A small image VQ-VAE, trained from scratch.
Model: 2.79M parameters, 32-pixel images, encoder norm batchnorm, encoder depths [2, 5, 2], encoder widths [32, 48, 72].
Training: 8700 steps, batches of 384.
Data: trained on crops of objects in photos (Visual Genome), 61751 training examples, 54.1 epochs.
Rows from block 0 of the decoder, named by matrix and row number. Rows with one number belong to one channel. Each number is 500 + 25 x the weight over its row's rms, rounded and kept within 0 to 999. All counts start at 0. Numbers have three digits each. After the name is the row's rms in percent of the matrix's.
# convs0: first 3x3 conv (decoder.mid.0.convs.0.weight, 192x192x3x3), inputs 4-7, a 3x3 kernel for each
# convs1: second 3x3 conv (decoder.mid.0.convs.1.weight, 192x192x3x3, transposed), outputs 4-7, a 3x3 kernel for each
convs0.26 100:494465505484510469471480461501493499465537478501528504502460461462491521497475498525486496480473501498496518
convs1.26 105:483469514523489515510487548530551488482488490483504469496485512530465492497488491429506504501451518504442503
convs0.27 093:532499504501558523495485491512494504458463522490491478483501514485517503436558510464500526446515488488500498
convs1.27 108:518521476491489488478501498511519479505492485506540506523504483489512527498479506502513509515480522440466526
convs0.28 102:438474509523554501489574506514487458551433486512443528524494501503514506490502497483476516480471514499498496
convs1.28 110:471495458507533489487498492484518563487517525519513482476438470553471502472468519492482510506527503537493506
convs0.29 098:496482474478532483530479519488453497474486497477494543491493477497530508491494534478495456450535548486476485
convs1.29 096:532467477555514519513514546493513516476503516485466544528459482487496538475491511543513498499525459500482524
convs0.30 101:500494445454527486498481506441495493511523464520485468477483499451555475472481535488552522441474460455514521
convs1.30 101:496475462488505507500529444480506485490470497527487505490500472481498522504503495487505491531496510522500464
convs0.31 102:511466505468510493530497501516476497504521496472472485469510504511472475463489512485444532522516514508482511
convs1.31 099:469482519501491457449521507477520481420436517507479490488482510461502541494492475454529534469512478524540517
convs0.32 100:509465536451501434433498505460492504475487500496451482495478486518527521511475464519534509481452496484442499
convs1.32 100:458539514476545527477505505515516492474481516503489492490539506502520464447531476495492515472489491488483484
convs0.33 099:494487490539509490478518479493451473485524499523493462509464485552517500467475445480516487535526493476474479
convs1.33 100:485472499532475519495494494498527531486533509493516488538509513489535483498502461520495530460502504518496509
convs0.34 102:459567494508503434493489472522450547544449487462511509470516528511560469508510478510511523498468515489447452
convs1.34 097:517519489511528478499526447470533516558497512463458513472512524506504471491535471494501536505536524511506486
convs0.35 105:530527504522458453530533474479483491477508494510498491501495533526559504462516510482487512493520491492493519
convs1.35 102:526455525528508484491465497524483507527552533535481504486522523503496540482520506533481482502497505527492476
convs0.36 101:496534490527503505497529468471493538515489504530547499477491528505474516519484487486466499514436492499461513
convs1.36 102:511491487504500493474475495465536492495537465466512509525512513484516533486490495487475497476468522477503524
convs0.37 101:511504491496507499473482494477461549508511490466488509520510480462447487514498490481523454463453481518487459
convs1.37 102:495507493508469499551508512476498534451530505507511528505490487488486495495521468513485467529512458514476466
convs0.38 097:481486511489514498475506498506496503483492512514474505497518452470509485490460473510468486470536524484511488
convs1.38 101:497522495505492502506516496508508547495496502466511502472530493507478513508510531478502479479530484455490502
convs0.39 100:486489512492488472494504502509491523548491470506486497519509484489538511456485537487561505500471504524543504
convs1.39 094:507526542535508499513501520480478559540495527538509493498486500476564500480518502553514521487455470469463487
convs0.40 100:528463485518477445477527498499467477535470474505488565454451487458425506495460477480501485506493491519493488
convs1.40 092:504533498500499524478481487551519500517478422481484509463526502537493470541510471508492539522509490519529506
convs0.41 102:500495489544527469497464530525493484511510478489547484508519521504526510520500489505529478496489513578543478
convs1.41 099:446496496468479517530500492526480527537492495493463530487501455486527523456520479475477470502475473514489512
convs0.42 098:501499518519465517486439514494520541509545515445510472509534475487505490473477495514504482439560501451522555
convs1.42 103:497494462472498480493476483519512508492525509515517501506503477496504454516534471515491516467530543519464521
convs0.43 104:485468528461468502491527482486496492489488501471510497430462513486464532497526485507476478513502451530499515
convs1.43 106:501473480496512458524472503510585521534529447506535525512483511504490509511482491505473485512531535496524519
convs0.44 102:495511528502480490494509527529483516520464494468523521478509484542541514477471526486527456482494482481446476
convs1.44 102:495493509515469498432445498496487493513499485523496504475460500462466489499510483472479481498503511478532461
convs0.45 098:504494534459491469483506549499509504498466510537487516479499485505457530466494486465519466501573516493516495
convs1.45 101:509498485477463481492493487531503488483527532511543523540509546509508508500530469515509494488508527476523499
convs0.46 099:465467491502505481510520480500545520498501512487493493540470513488527530483504487496512486489442471452473490
convs1.46 098:551434532517474523495484497441527517490509491450508477512457497474474499483414470492459493529498469531482455
convs0.47 102:491482499457527490447479477506497510549491490459513459503475515474499491451534497489471506542548499519507476
convs1.47 099:508492489505506469452526492493526532498478524526512507472481528525481474508467507507531459510567537497546481
convs0.48 101:494505515518498497473486467509526485520522485485518473528485503509451486465486496497534485479495493508484498
convs1.48 095:438520483498546506514495501570489511485515515516474464535528498477472524553468484524489512519476489531491510
convs0.49 099:533544458516474467534517514474503503498491478548495524530514495505446508486466467515498500523547474498547457
convs1.49 102:505481487472561501522477482502552530471497519519509512537476468501513507522478511546496480509494482542484478
convs0.50 098:513509521529481510533492516496474487560535455492501497551475490568432518468528475461529496495492475456527498
convs1.50 100:498485517518501524479492514464507479491520512513475506481535537482476478489484496561496552505445522471497505
convs0.51 101:475483514550483501535516506522459485498475523474484508510507506467524486476528464542568462473441491525494523
convs1.51 103:529523492505513461534507507517477510467494452505530502472480483522542500467527493465496497488505491487484512
convs0.52 103:474537501522517490497464496492417470462503488530496479488525502491455541490476490472490486458526491509474494
convs1.52 118:477481502487498460518492510474518511481508478501517471484467515476470475491496508505473461528489489464493486
convs0.53 101:479502463538464421497524516485459475501511479467513486519505485457439495434509493484533463513534494510489490
convs1.53 094:517525483510510484506525444495474446538515476527470488542518506474468517499519535513524489500495505500529494
convs0.54 104:451462474526550483478527493519468496488510487488478497508480512505501495464515505495474529524499484497489483
convs1.54 098:501507499527496499460445506463503495517508463514480509493495506536572527534501475520509501493482496542503560
convs0.55 098:473559470488564497521496505489483485509508495532506500495480514473511481505502485511547481455516494496502506
convs1.55 103:495538503491466488481495519527471467528482479507523503510502508522477534497486510488494517508554506498548542
convs0.56 100:481496507453454488502503503467521486502505485500461459512510519466511489538482500498490511475504500487497507
convs1.56 099:523536491490516501485523485475535493538447523559481509514485505465478476508493487530502460496482506459528529
convs0.57 098:550514499572471531505431522462523489510488484481527489467522512483505533455519497536521481484532481489480490
convs1.57 106:486527520501449493472453477502513486493471487527494500508509530477516513501502471463490525493506496484474517
convs0.58 100:490516476518503467492473521519535552468506492505530484500481497489517536465522520503486464507544514501494481
convs1.58 097:492492478475475527473535488461529471526516515475521522527487484493498470528523504489487470500556492519505498
convs0.59 100:504503505491507486541485506502466504513481484490496488486508494503510489548518513478530518486506504485455494
convs1.59 104:493463510542539527491522473470471542487516513475453475477470514492513508478502473492513501522521498489513497
convs0.60 101:474537506519510462506467444475511495495468487495514518523490490488496463472521454484514487500571454477500452
convs1.60 095:551527473488505501479509451492506534484532453501497520466524470503498487462445493482529474479492507504486487
convs0.61 101:490495482469512482478478494521515523518529494452493469482528470482514513473504528512533491483548537554470471
convs1.61 103:499522521482493492534471473491516500438535506505480487500517461490451517506490470473487523487469523514494482
convs0.62 099:501446515465507531494483512475498441448551515526502483454497502484479485506472505467500506514510478489521496
convs1.62 093:514491481480485475525522500510435525503444519492498465514521526517550520508503423516480511463514480548502506
convs0.63 104:499443488488513481505502520484509485513526530454488516488496504491503499469537507515518519461496509434523486
convs1.63 101:506519498534483536505508541498543525527538490518490513494511511519532508470503495523513494491518548451450505
convs0.64 098:521470483471437488514479500500502479503443474489502518489508479457493497506509490480493486497484496490525541
convs1.64 102:516505487461456532487490503522527445468500464508513509498483494487519490478508535438510509478529530483506504
convs0.65 105:483472473508545521542545470505511467492495485459495480524474470511502441495529493511480472486544493504488496
convs1.65 103:517524534491475448475490487534487462502524476513522519463499525507478502506450487502484485504508552520489519
convs0.66 101:499488492530458523507529531493484506484488514498484509508440456550482528490478485511529524478509514510537522
convs1.66 094:534517470511440480522530473518513495486522495477447494478478517489489464475475513482499484504550510474546515
convs0.67 101:477525506492464506494540468502500494489496490501534494483514515515505513520493465456531525476517519497514505
convs1.67 102:471522507486510507447470495485504499499464487496492501499495506541525499451523464512474478516539518551534533
convs0.68 100:486486472557489533487470480482500465528497491475503535494539476478477516505521461473511459467512503517485488
convs1.68 101:538493475518466498452516497512517486523495507525534497485519537463469528491511492502496542534527501446499485
convs0.69 099:505512517486493513476518466476489490492488484506527510536469507483476484538547490491456524504504515500462509
convs1.69 098:448445499485505441504517460537455441512493535550497510500484478473502517464490522526529504476515462524548469
convs0.70 098:506486503548493500504498448499481522522472494458527504543450519513491499453522518526470520519508487481492513
convs1.70 098:534538475482513530460485521530513483484492545510498484538485497526487505480500553485525446543501509498530463
convs0.71 101:495461521502476510507503479537506482490514500522489477480452482468503505505515501481441482497539492489439500
convs1.71 103:481533498509514495527540468508467477484491493478507481498519447475465493499515510508537509476486496498476506
convs0.72 102:474489473542575533488488518486391463503475496498509501549470504479468516496524466477503488472502485505463499
convs1.72 103:477518507532482522455520522528496487513484492494460499491492486462484561497488492486515488505536538571483550
convs0.73 098:483548509495525498473504493516474516478509491493497473487489466461493480496497479488515496473481517488510504
convs1.73 102:458494449481513519554483479472499460476566474468545494504508484495499450490463476482521506510498507506561505
convs0.74 103:481495482513513466479473528508532507527492488506493459484482519501507496485510537482491510480541466458489520
convs1.74 099:469549514504510492481480513484498481562535527501474504510503485499493504485517507506503529556515497533508508
convs0.75 100:469465497498535511477506490532513500494499487501484487498499512503439513496484502523522517496482454496516493
convs1.75 102:497482499462486530513478503516486481537487518489547508503498540510456560559495473439507500465482508491520485
convs0.76 095:524473507499474489505499506476498471521478496497476461524508522511484478493513481479468500533503528512467472
convs1.76 099:494489524474487479507511510518504491528510463481562524482490495469510464491499480525529534502519488516557512
convs0.77 101:497512534477487504467500522516487546473463504487477504432501511459488502510506524494530489480495457446491510
convs1.77 099:452507501503515511523466496494523487510495505508542492525501468480487533464489526482494517478519540483505490
convs0.78 095:513511495484543562477502496516530528520458482495517522475473488518509512486507488504493494501515505535517532
convs1.78 093:529520455529518487498478480487459510502475531515486477467495513483525511462499551532516536497492551530541495
convs0.79 099:498490489509485528526508491476479506467490537494490507501493494469474482496528473456494529472496503486468507
convs1.79 093:536503455510508545495481441457489485471528509535506507545549513513499510447507525562475511503510532520487510
convs0.80 099:503509508492513536486472490481513489495479522533467486537516509475470495490455504482529490465532458511519501
convs1.80 103:488480492509540503471495522521507506522498494489480529492489451508530487457467509441471484547504505517508513
convs0.81 100:480507528508521524528519490522551495511515507510470497540448474477451483479494474470475474517466517479487499
convs1.81 100:464493512520472473517533472463488516455490485534518482486488494498462524465487528529499456503517498518443462
convs0.82 096:490553490476504506497505467509454494477535506470530528515518485476548447453494500495515481489569462476528507
convs1.82 101:503523535502491464490493476470528454505484521508502533533521548535494503523502446502490505479487490511513523
convs0.83 098:502450482564497493498479496450496476551452476472508497475500514480495471507494500484473495463482486510510478
convs1.83 093:513509462539476539488510496475514480482515492490551481490502518443517442518503500479466466497532495509508468
convs0.84 100:530463478497509501500475470483494528501500484523478509504496516532513460485493500499524521467515541517512497
convs1.84 100:486510477531509463510480473471465521509536504541511459517474473516508528483456515530504499533503496495499490
convs0.85 099:512488487489524458486475480465519468498521504528490488484543488482489516473508469488535492526489512513503517
convs1.85 105:545491431511517487498445493520493526516498529493477514457478513465501462506506520535499482448485530502543545
convs0.86 098:490480498491512498524465468510474528549417541512479472458527503496440490501469486472492520475520553493477502
convs1.86 095:499472472519464501547513510524540547503477459503520481520498489524529458501493499498515518545522517459471514
convs0.87 102:479485513485477490513467493565478473510494520512459490505447476566506511529476517506488468509532441487510494
convs1.87 100:511494476432521527520471530506527493487558505496554497486504481535476494517497482450473479482452480480470534
convs0.88 104:495489498530538453523533494519515519496536514503503498510473511531496519517489496507495523496548466477525519
convs1.88 100:470506509496507518482470508498478542491513499509474457517492507493468541518508514514485504469509513512484504
convs0.89 097:490470462501533525504527470502501539513439505505496467513435485485525456475518509465457499470513458504530504
convs1.89 098:484486488503488498492522509524496502471492488519514452465457456472518466531495527508504524469508457471484486
convs0.90 100:517481482503489479521503502476550496502482501539497492493486520455520510461471520480506485504513473496518532
convs1.90 098:484490506463564519492517508535509487537534428493515519466481510483509503440470503518499497473514469504487516
convs0.91 098:517512480532512457508504506511529518480468471486499466501488493453521489495476483510499508432473512478516491
convs1.91 096:488531508555475540471536501502432484499488515486495523490492465490493498469523472513508506494482467486508484
convs0.92 101:494495483506506476471476518504466456492479483494523511497484481476517461504475489485477500529495495492490507
convs1.92 097:487539481478503478492518488509497508436471532489532503478513493491482460506485482460504489542471459508530531
convs0.93 106:489510463467471492462492515457505480493469517480484532510461460516520467457485527494488530504558518492527509
convs1.93 107:498542470516553476525536482502442486479519490491442518527499558476506518502494526498501468504522550516507470
convs0.94 101:490443490495527460492498477531448525470507498504493472528503486525525496531508521523467481503520510528461500
convs1.94 099:509474521484526455467445455521495493512494542470522516482483520487513525445496494510528459526485459486529500
convs0.95 100:491467474502467487510497504466498497482533512512507513494512503524471481525468438487496511496506528508458459
convs1.95 099:535496516453468436500496490486513491498517520524504509500485451511520537509538526546487499477476518494490488
convs0.96 102:475498470467449481503506456492452466467502462527493470481454451469505510498496500508520510541484511484476484
convs1.96 098:509439467502478488495525519523506505485485523457454504457473513478493484553452523488490484512524496523551515
convs0.97 100:477492473495486522496480518455517456498497516481509510530498485552485483472464515505492464529515508474471503
convs1.97 096:480504469501478513505518523484516441507516508492465493518506510506509501505522467514496530509495519484454503
convs0.98 105:468477493495564467484484519531473509457490499493486471492538517517438526478512495488507475506530512499505493
convs1.98 104:535509473552501445462504450481470525509487508484468489529497512537480544479541537486485486523480474496498509
convs0.99 100:514473488453486526506504460456462499502525514509475518481512517485540488496502499506478501515523536485505538
convs1.99 097:516519462509486444506508449487490489470515482472537515555472520542501521518487446539499502489511452516504474