config.toml
horizontal_flip = true
downsampling_factor = 8
encoder_channel_attention = "se"
encoder_depths = [2, 5, 2]
latent_channels = 4
momentum = 0.95
orthogonalizer = "polar_express"
steps = 8700
Rows from block 0 of the decoder of a small image VQ-VAE, named by matrix and row number. Rows with one number belong to one channel. Each number is 500 + 50 x the weight over its row's rms, rounded and kept within 0 to 999. All counts start at 0. Numbers have three digits each. After the name is the row's rms in percent of the matrix's.
After each channel's rows are labels from the 100 images, of 14848, where the channel reaches its highest value: "patch colour" is the nearest of a few named colours to the mean colour under the peak. Only what is clearly more common there than usual is listed. The data: crops of objects in photos (Visual Genome).
# convs0: first 3x3 conv (decoder.mid.0.convs.0.weight, 192x192x3x3, each kernel summed), inputs 96-191
# convs1: second 3x3 conv (decoder.mid.0.convs.1.weight, 192x192x3x3, transposed, each kernel summed), outputs 96-191

convs0.75 094:588497518439503474470490409576546446476579395499469539553484506443448593562527497455361389374495382377497455495533472541427451472453440538568540539477465451508436419472543485476419549444458433481497570554478501447474470426428401496480427426535497407406447510471574535425473478527468555447
convs1.75 101:519439565447456521544463476467533485535476446453514566492517464505561553605444488450415511525573539519546492464488433468440438456434547510484425500467463504457572559586500572504475540578448440489418553535433406438484508613565438486562497454504469545505476516509496524441514512526495447439
patch colour: white

convs0.50 096:530491515490453495480487434489545409515459415504469373464496494495411448467415459454454477467468402388433481552539510539477548509476394472488455461556471370451456469559418509569397412458434501459475497477510431367492420505480521415437483412542457496463543475489507493405462496477425551464
convs1.50 097:565479634502495419531491529474487459492489499474478503524463490485544509523528591487508516540439573527485484521520471531489467545531518528500452513482450435441529469497471425483497525516565595531558715478513532409478497612558512456462409526491448432501491502409506473554511421457454412446
patch colour: black; white

convs0.177 087:532459431434450467434407497446477442504413555540399426556482464465440429478523510426463471441544427436450459495410516529447579451450471456456464449431443514509560519476483428585467497565471483466596480465403416412472458461515505496483433453509514414440446463472427522492405503537436356501
convs1.177 101:567530437470480494522395439551525513552455527465434561510530539503505574504497541476453493478496472417584483471575396441448550475537429438525514519601529558543512564524449510435573488519508590493501484542390510479460425523484516504635561514510515464434448473517486473608541546410617455559
patch colour: black

convs0.24 089:432497459455441526502481523566542495509470433439463516507463525536426436432407513408513469552408479513418514479548468535445469498469543498402437417463528480530456503490526391449497505507467491455412481417450476602507422463559501533418392447511387561535476529421452458560455449458444486487
convs1.24 104:556586541483478483472447569506458525539478498471467580498328500488448506378460546532489505470520565399412449539505536512512523466524528439491479576524504537444409537477541458474437576370513503512429452489506526467481528527558555546457528577507449562570495516515507472503514451553552518533
patch colour: black

convs0.163 097:538524417464469455376462451522400527511473533511503452470515425444485512373445461484466455387481498533469486506489441402470546418499529448558421418410505514519410492458555426424457508536418444491501535394481482577505444493408459475498497481532504475430402536450457497546449448504461450458
convs1.163 088:463560463446521443485554535465461518641507538465563538375620467583466518474438511408466456447517547549544440566570550481462575519469529464458636484394496452494538560510503471505526445594531553570519549511575532540422454476488502563480525550572458510444356471479517504507515447475461426528
patch colour: black

convs0.62 108:476544520416466511469432461515497419405402513470480518465539445411267466497433511517438515470456429496481468450461398563501461534387480419538423483503493416531516483440539494470439469447443444532448441457447571451448465461450467509492434468460431469495443478457507484493367468506521432387
convs1.62 087:487574559604473448475497637485423436437474460511476497465409583416382430489512484487369458468519446472464484456464487407519439435469473471550493506464564502473486523531492485449455465424520586493506425436520526514516494593463446580492454460553375470490564482517531402505458484538472445477
patch colour: white

convs0.113 111:490459458537390424443524494456499453443499496462538524476497381352447416457419477450431476441499533374429497500455463398479533459494510496523444444480536474421553425433465533501413457479469437416465544464500472551518500499465513541513400502480452529554536497419454384456407470398453478465
convs1.113 096:478522468443498522435461581468454474430478453503495576441428525460472496492490581473480508501546623485576529558539595525501418454443422527534475482445481418491450386420487534508419473499469515487428442529519469519409537446447571591541470442445480489388539457469458535456393540505501559497
patch colour: white

convs0.45 090:521561460580534492561539533469519462498457422507440530476517460472412499492439411403437517546505486426440522463448436516515524548469539491412487463485462460434473543476455535513444572448508516475381440558528459528539402517537530504446519471531436470482442425592473443451419492474426463488
convs1.45 095:487418511514485518451568510442461511529525567533549630463527520545526580466478582520501552532433543582503406520570440447520405543515541533465521482510503466555530571499501490438454411529462507418519507488538571499469492613496501559499449515496538622504541525409450611545558556496610586509
patch colour: white

convs0.134 111:475470477486450437499493537508377430427535517498496484505454560448555490433468512495409456461398455433497535518517535439514497479431417480536473502497516454496483371441514498487399421483383477457519466474457414502484546507426446520519580490508512506466438434461507523424384512464523463481
convs1.134 091:449508551395559582482469395473409494541545576536568429534481496415554506435444497521456516573486573486545495489467515487462428480526447575411495469447510443502481455577443578525554606469491517474483505553492467469473531535530448537449578505430553490484581438434462493541466520506482474486
patch colour: black

convs0.144 112:494496450450548363496478496437532439467454504432471498464532483416448511422432520437425447468498454487504469411519489517464436467530545515506503535481487472494515451541421479452458467495513491411503444519491457451433494530433566563538445499512428542431487503430432432458461407500510455369
convs1.144 092:414441421518517486516517414471590553535458525480506516416502506472496481554546452474437557500421546409490510448474486556419494587523608491542632468482531493480494537456451520589453501511523548463655522497500529603484512450379473578474479524592443536480536516468449539495477462491544478407
patch colour: white

convs0.53 108:441465459470429430439479472472493495445532447423497440466543372503448468419508396385424505512490463465390420568488524436414493461523487531431478460500483497468520482439434482472387458450486497351483486487496441444419535440425526480367448492523400446520515466514462402458468472449550533429
convs1.53 091:480573479482424553565518509469450555482543526461539509571570417555421498441536473556584457449524527564531502432398384545474451532539595514441449511516456501521508499446550472555422425501566475469473380499466512503543596412522555572426523504549467466441512418502471437375473489473468504440
patch colour: white

convs0.149 103:545437485432439458513418476503516440414449435470492460486458488480455530553523477473447499498457554426492489534436486499462460535477508534434417424480425396455422440498505482543400509481430470473453553393532465513445328466465475439420475487571421520537486470437455427481448526444433483472
convs1.149 096:453539502557532428575498518487498439526568522462510525470398453527513447541514437464571459406545538615448442507502576476597535490517419501536454507513494457586537513513522507502485564513468501502504492458517498571576528541549597500554514531426489523530556558549535573606466556483559517403
patch colour: black

convs0.18 103:454454339488354480448444513426451425438468489469465419463465504488492474533464495370510473536435530450439497450507453474501440393556541411465420513455460499474474542465415476475436374460421500445545432514468446437481543463495525457509385544506512453429511419498451439486478487446515412453
convs1.18 097:535450400478501502451493429546578520511402528514492484457474495569486419546423589508459542556407524516530471641508468485471469475515566436500505471467550485503445551551561481526482501474523483482344526451557539554549505310479527551504444595567486489438553457411478520485545570575575533549
patch colour: white

convs0.178 078:469542497462468457526493570612479455536368464491437514454485491563551406433455458474386507490463531470428463566462498446533449522468516511470497425440473422523455450448487461534515598465461474511470423514488518422487368572508515524440520434568520477457448425565540459535459461505418486457
convs1.178 099:563536539553506548504567515589548448535501553505544513455382427473423520460563472522441476495463488510512476411498507489432493553435461527412427372481415508490487470466442432487457583501502551463473518421424488513440533494495431539516393442560553457513553541556458449445544379512511422561
patch colour: black

convs0.57 086:545571554559461510431460451550531527464428514507504490589447553391444500467576504591501517492481437533558459480514580609466391507436501510527464505474499457643519440532479457469506462474472495362456500496509555483415491551460477516449561481548499521448460451484402421507535517554581514440
convs1.57 099:533539527432464564609533501404475456561504540499478512484508478546390499579518469503468458449463515515563422481426460526476452545542539422427548553521520511603504507465580522389480494589473541361500477515493477499541539551442533505619540365530571545487523465514509517457480445491535571489
patch colour: white

convs0.130 093:515460511461484450431519497499434406481453498541504493520481425506463499440509454459545457541445469478440596433583466442446555446569478504477459493435447490408474477506487564484415415488476430513542483396386439498498528485523545443433523512559505542413516465477474498467461513451461542529
convs1.130 102:588398559490416481443526490578523483540602560477394503504450495463473524353565538466535440552453496526537493521499407544535594468428559559506477426490477522484493457623530470484490457577549480535493512460594480574485495435561411432475549580464462429490474439429440481499533533416523597514
patch colour: white

convs0.166 118:497498482478462468455521511415468430466441424485435440451537483492471435485532491500429461467425505383479479426471445472529469422529521424457475457476473521458442546466523447463475458442441460405446486481503388457387497466503457431562477468453432499518446488503322424441474456413502467457
convs1.166 105:484445485466533500531427515515462513422429543511432532464572508516559407496446579532441502449463479518453419465482404507488516442449537445455443544543474456465458580486495496610505492634513390441408433417521606475550472439543447430510501528546505492489535478534439481485469441476494490464
patch colour: white

convs0.69 094:494463452403455450498431500401483540522517466409454457470543401471397506446404494432386474479435436470416487506477503440501448498453535517509486506530423452458468429468442430446497453444445489515448489449465454495522504493504486465419467473481469421440391506482538464513454472467485553527
convs1.69 089:532462603447530400478477487518516559498452513463534508572501506485451487542498571493489460527466449538426501561528497504537477534429471465525431441513445448511454439495465469479474464522496520509484493547419466543506653552465406449497572532622488454559453545551463452486461528525466550440
patch colour: black

convs0.135 097:475438539546530447500482533517537475510476485523461429409458512551548384419489458452447426416583497378479420501426518500450482524483438463508404497498538446532464469523516449474483466473504468389459438470531481327452509459483550546519530480532473495442535522453396601464417499481519449368
convs1.135 098:514489618528507550493527456509520553483577482550480466489591534519557486471457468394561564467501419456529598482427531486498543571616509465533475492496461413421481504444558579499520488494519445586472545512470570447526523525436520474435504579512408558481555450373462565429513528455543569521
patch colour: black

convs0.140 101:451378502442423541467454420491465471403552502512503496526575457441407440487477510477519508497507437439469570440543501561445549456524473509389522426558397476451432516429491488499453439445499525447473453525482399430459491412424460453517551492488380401457459583391465461471446507468525446536
convs1.140 098:460443501428509594426511527528573515440522434486472494513460460549535409596506496538419501493440516490578604548590483579533473502449464557496549449543569587503473440524539455488558555479512504419497579546483467453479535522509488554643481500452522524448493491461526518396484495546506437411
patch colour: black

convs0.47 111:512458470468502403456442508513527423507470557530541446493509518370390502429445559439529455413476473425485476513424542480429425424440529478589453452524403435519521484457486487486474495532396508473456472448524474504474419515432584509442465459493408576534446526435487533523415468484506500449
convs1.47 096:521473538441578523533480504458513544576481633562492390574620388494434497504442488570515524492449428475535550597485496441514494489545417493532492544501538533520489462481514547574468575504448531534591538516499454537479536542481478516460520476478521490516499516478517561472474578489565485455
patch colour: black

convs0.13 102:477470464478492532417515482543451448473504531516430448544502503463460510407451491487475447466438458401569431503468417569502430452442449540503483418434401427459488455508539465452442461466456414535479388438463462414450461464469499481407477462496526453391471481496495465424475410538540517537
convs1.13 096:505566448446494522496487518484462434457472409512441578513511474530492559511390485482482519479484550540555336514493418497534459570454539522499501489532457578566484498474459510421489543541539445529457452486440523479494416528481499435372548451512548518496507474506538528544410501413548544500
patch colour: black

convs0.12 082:494373440447522533463511539552566462521556380499425482533501432541463505475525511494421505527465410466446496511497543515474456414474541487392485394436481465372509547483395411465468498534471541482499520516550481499458450449572397511491451428415452493438445493444412488436522478464446433489
convs1.12 106:492504481455506604565460522466553561471481456447541490485347549514503476556470528501416439463512587559594556571484468590487500516554537490574415444520495562545465537540521522506466515482454586508435567496413523491407577530560492569584480534520526509517496511553536485566511475572432522471
patch colour: black

convs0.176 099:487534440492548413459527484514499505511406441454521463495509464427518488496514453457495420412516459512527491488440446478447490429475445460448414493444507466498475461497472534495479534450510476456376486504469510425415442431528526457482474511472503508492459502500456313452625505479440474424
convs1.176 087:512477538538442442491522489641523549496421457466501407552489413516513489545538555427539518484506534498418453449600553605469452472478477435511541570435459403518504610468510471462498466479541520542507493423619505487514485493500495454417620449579465400458511453500463557498496419431528561530
patch colour: white

convs0.20 101:526486525466498453480568480558501464457535476504462455425572472455388469439471484473486483510386497450462472463493494435526508454555455480531496515553395484484405492518389564494503460383421517485423493420576459493487458518472487422420580514517467440490392550463488436419430449524461478505
convs1.20 104:524562501485480500523482449487518601567381517474533512459532546560497543478420568459504545490494569475509458527482554412473508393505525431564540378525579464462499499482477497427450486484489405537519404560464527411508492435541472464404459459456394500513473566458520408420477462449453544527
patch colour: white

convs0.136 098:474488493495456440470386390581449518476517454463464366445492498471411404407448464454457539560484518503450429440495576465533458481487503522467458474516395528520464476498453402536539437489489510437386491494501496406487520477450519479433479520496434434475412505474480470491451458421542439490
convs1.136 126:474524516559496500443476441465554543450530506499530500483544509466542483508533489518574503438553511550474570465508415563504577519482566535559606527525476501468553496581554556495530521462452448530609493569577473526645534407475527486474475462451479533442467491469477497396532631463453453516
patch colour: black

convs0.77 098:553489452505515437439574537524500433500493520405436399485444434497451559459484489459488551560420408421486380521512496419524498481526490488534477519447502432513394537567428577487434459533438481528504490435493488500455477442434498533427533497467572523498418514447426460524516432498452519527
convs1.77 098:432590493522409480546562506506499539532329564562537495458544471557543564514485567576565574578539536493491553407626554529536458548499599519439492522563526522522512509479492521565496444551412456489430455592551536469390470475493514456478581465537555507525454508505486501548497470554474548551
patch colour: white

convs0.133 105:454450480564463492460473465487477476470469464510496547441537464452369429470514459469403488460474498370417501461436531491530517492466515427411478485453488487417384512429532467506415492531474429485426511515448355455487423502433506461432458420466470428394469464392504493548430518471504493468
convs1.133 095:616368563466506583595476496610425509462407515552501560457552485516520535482470509519389470477526458455437415538532501452456504507450471494479466461454489442489549506474513654565420440447456492514466477504510483428449444554484468467520434536494482464482554510350457508483473400450594492470
patch colour: white

convs0.141 115:542418414390487412431495468506493406476491524524442506482504496431378515389372461405507432510461438448470470500457398511456451493417480441383483464496432467449455435453547495463471391500524426456506476459453461461449428480446546581447506453510437465467481399467460463384539454490521522495
convs1.141 091:448512483500498472558469561492529455537508437461467487457482499502515570454547479433544589479469475469483487527582406642494506579366556528515552449469588441418549480510531538501486487423496526426579497522475579602483527540500493521446522503505520538650535460514369436438460477573456505515
patch colour: black

convs0.128 100:504450490421528475461466514428439454512533502485487433534405444419439554460487446433488480449486457444506427532574492493503448501541498452448456521519457422465514416531485507453419417462427498449499423420431543489505525437588554499521480498532446483398514446464542391365521465464484565433
convs1.128 097:428464551548525563487489470458553428593584489494466450483522452458489439469460460477470452636445533425558504587548447501433432462524553485507507521468532581476484411499453470518490496482483523450536505439465572408478466457490541634464472501589501449544492498501463419466471543547461442449
patch colour: black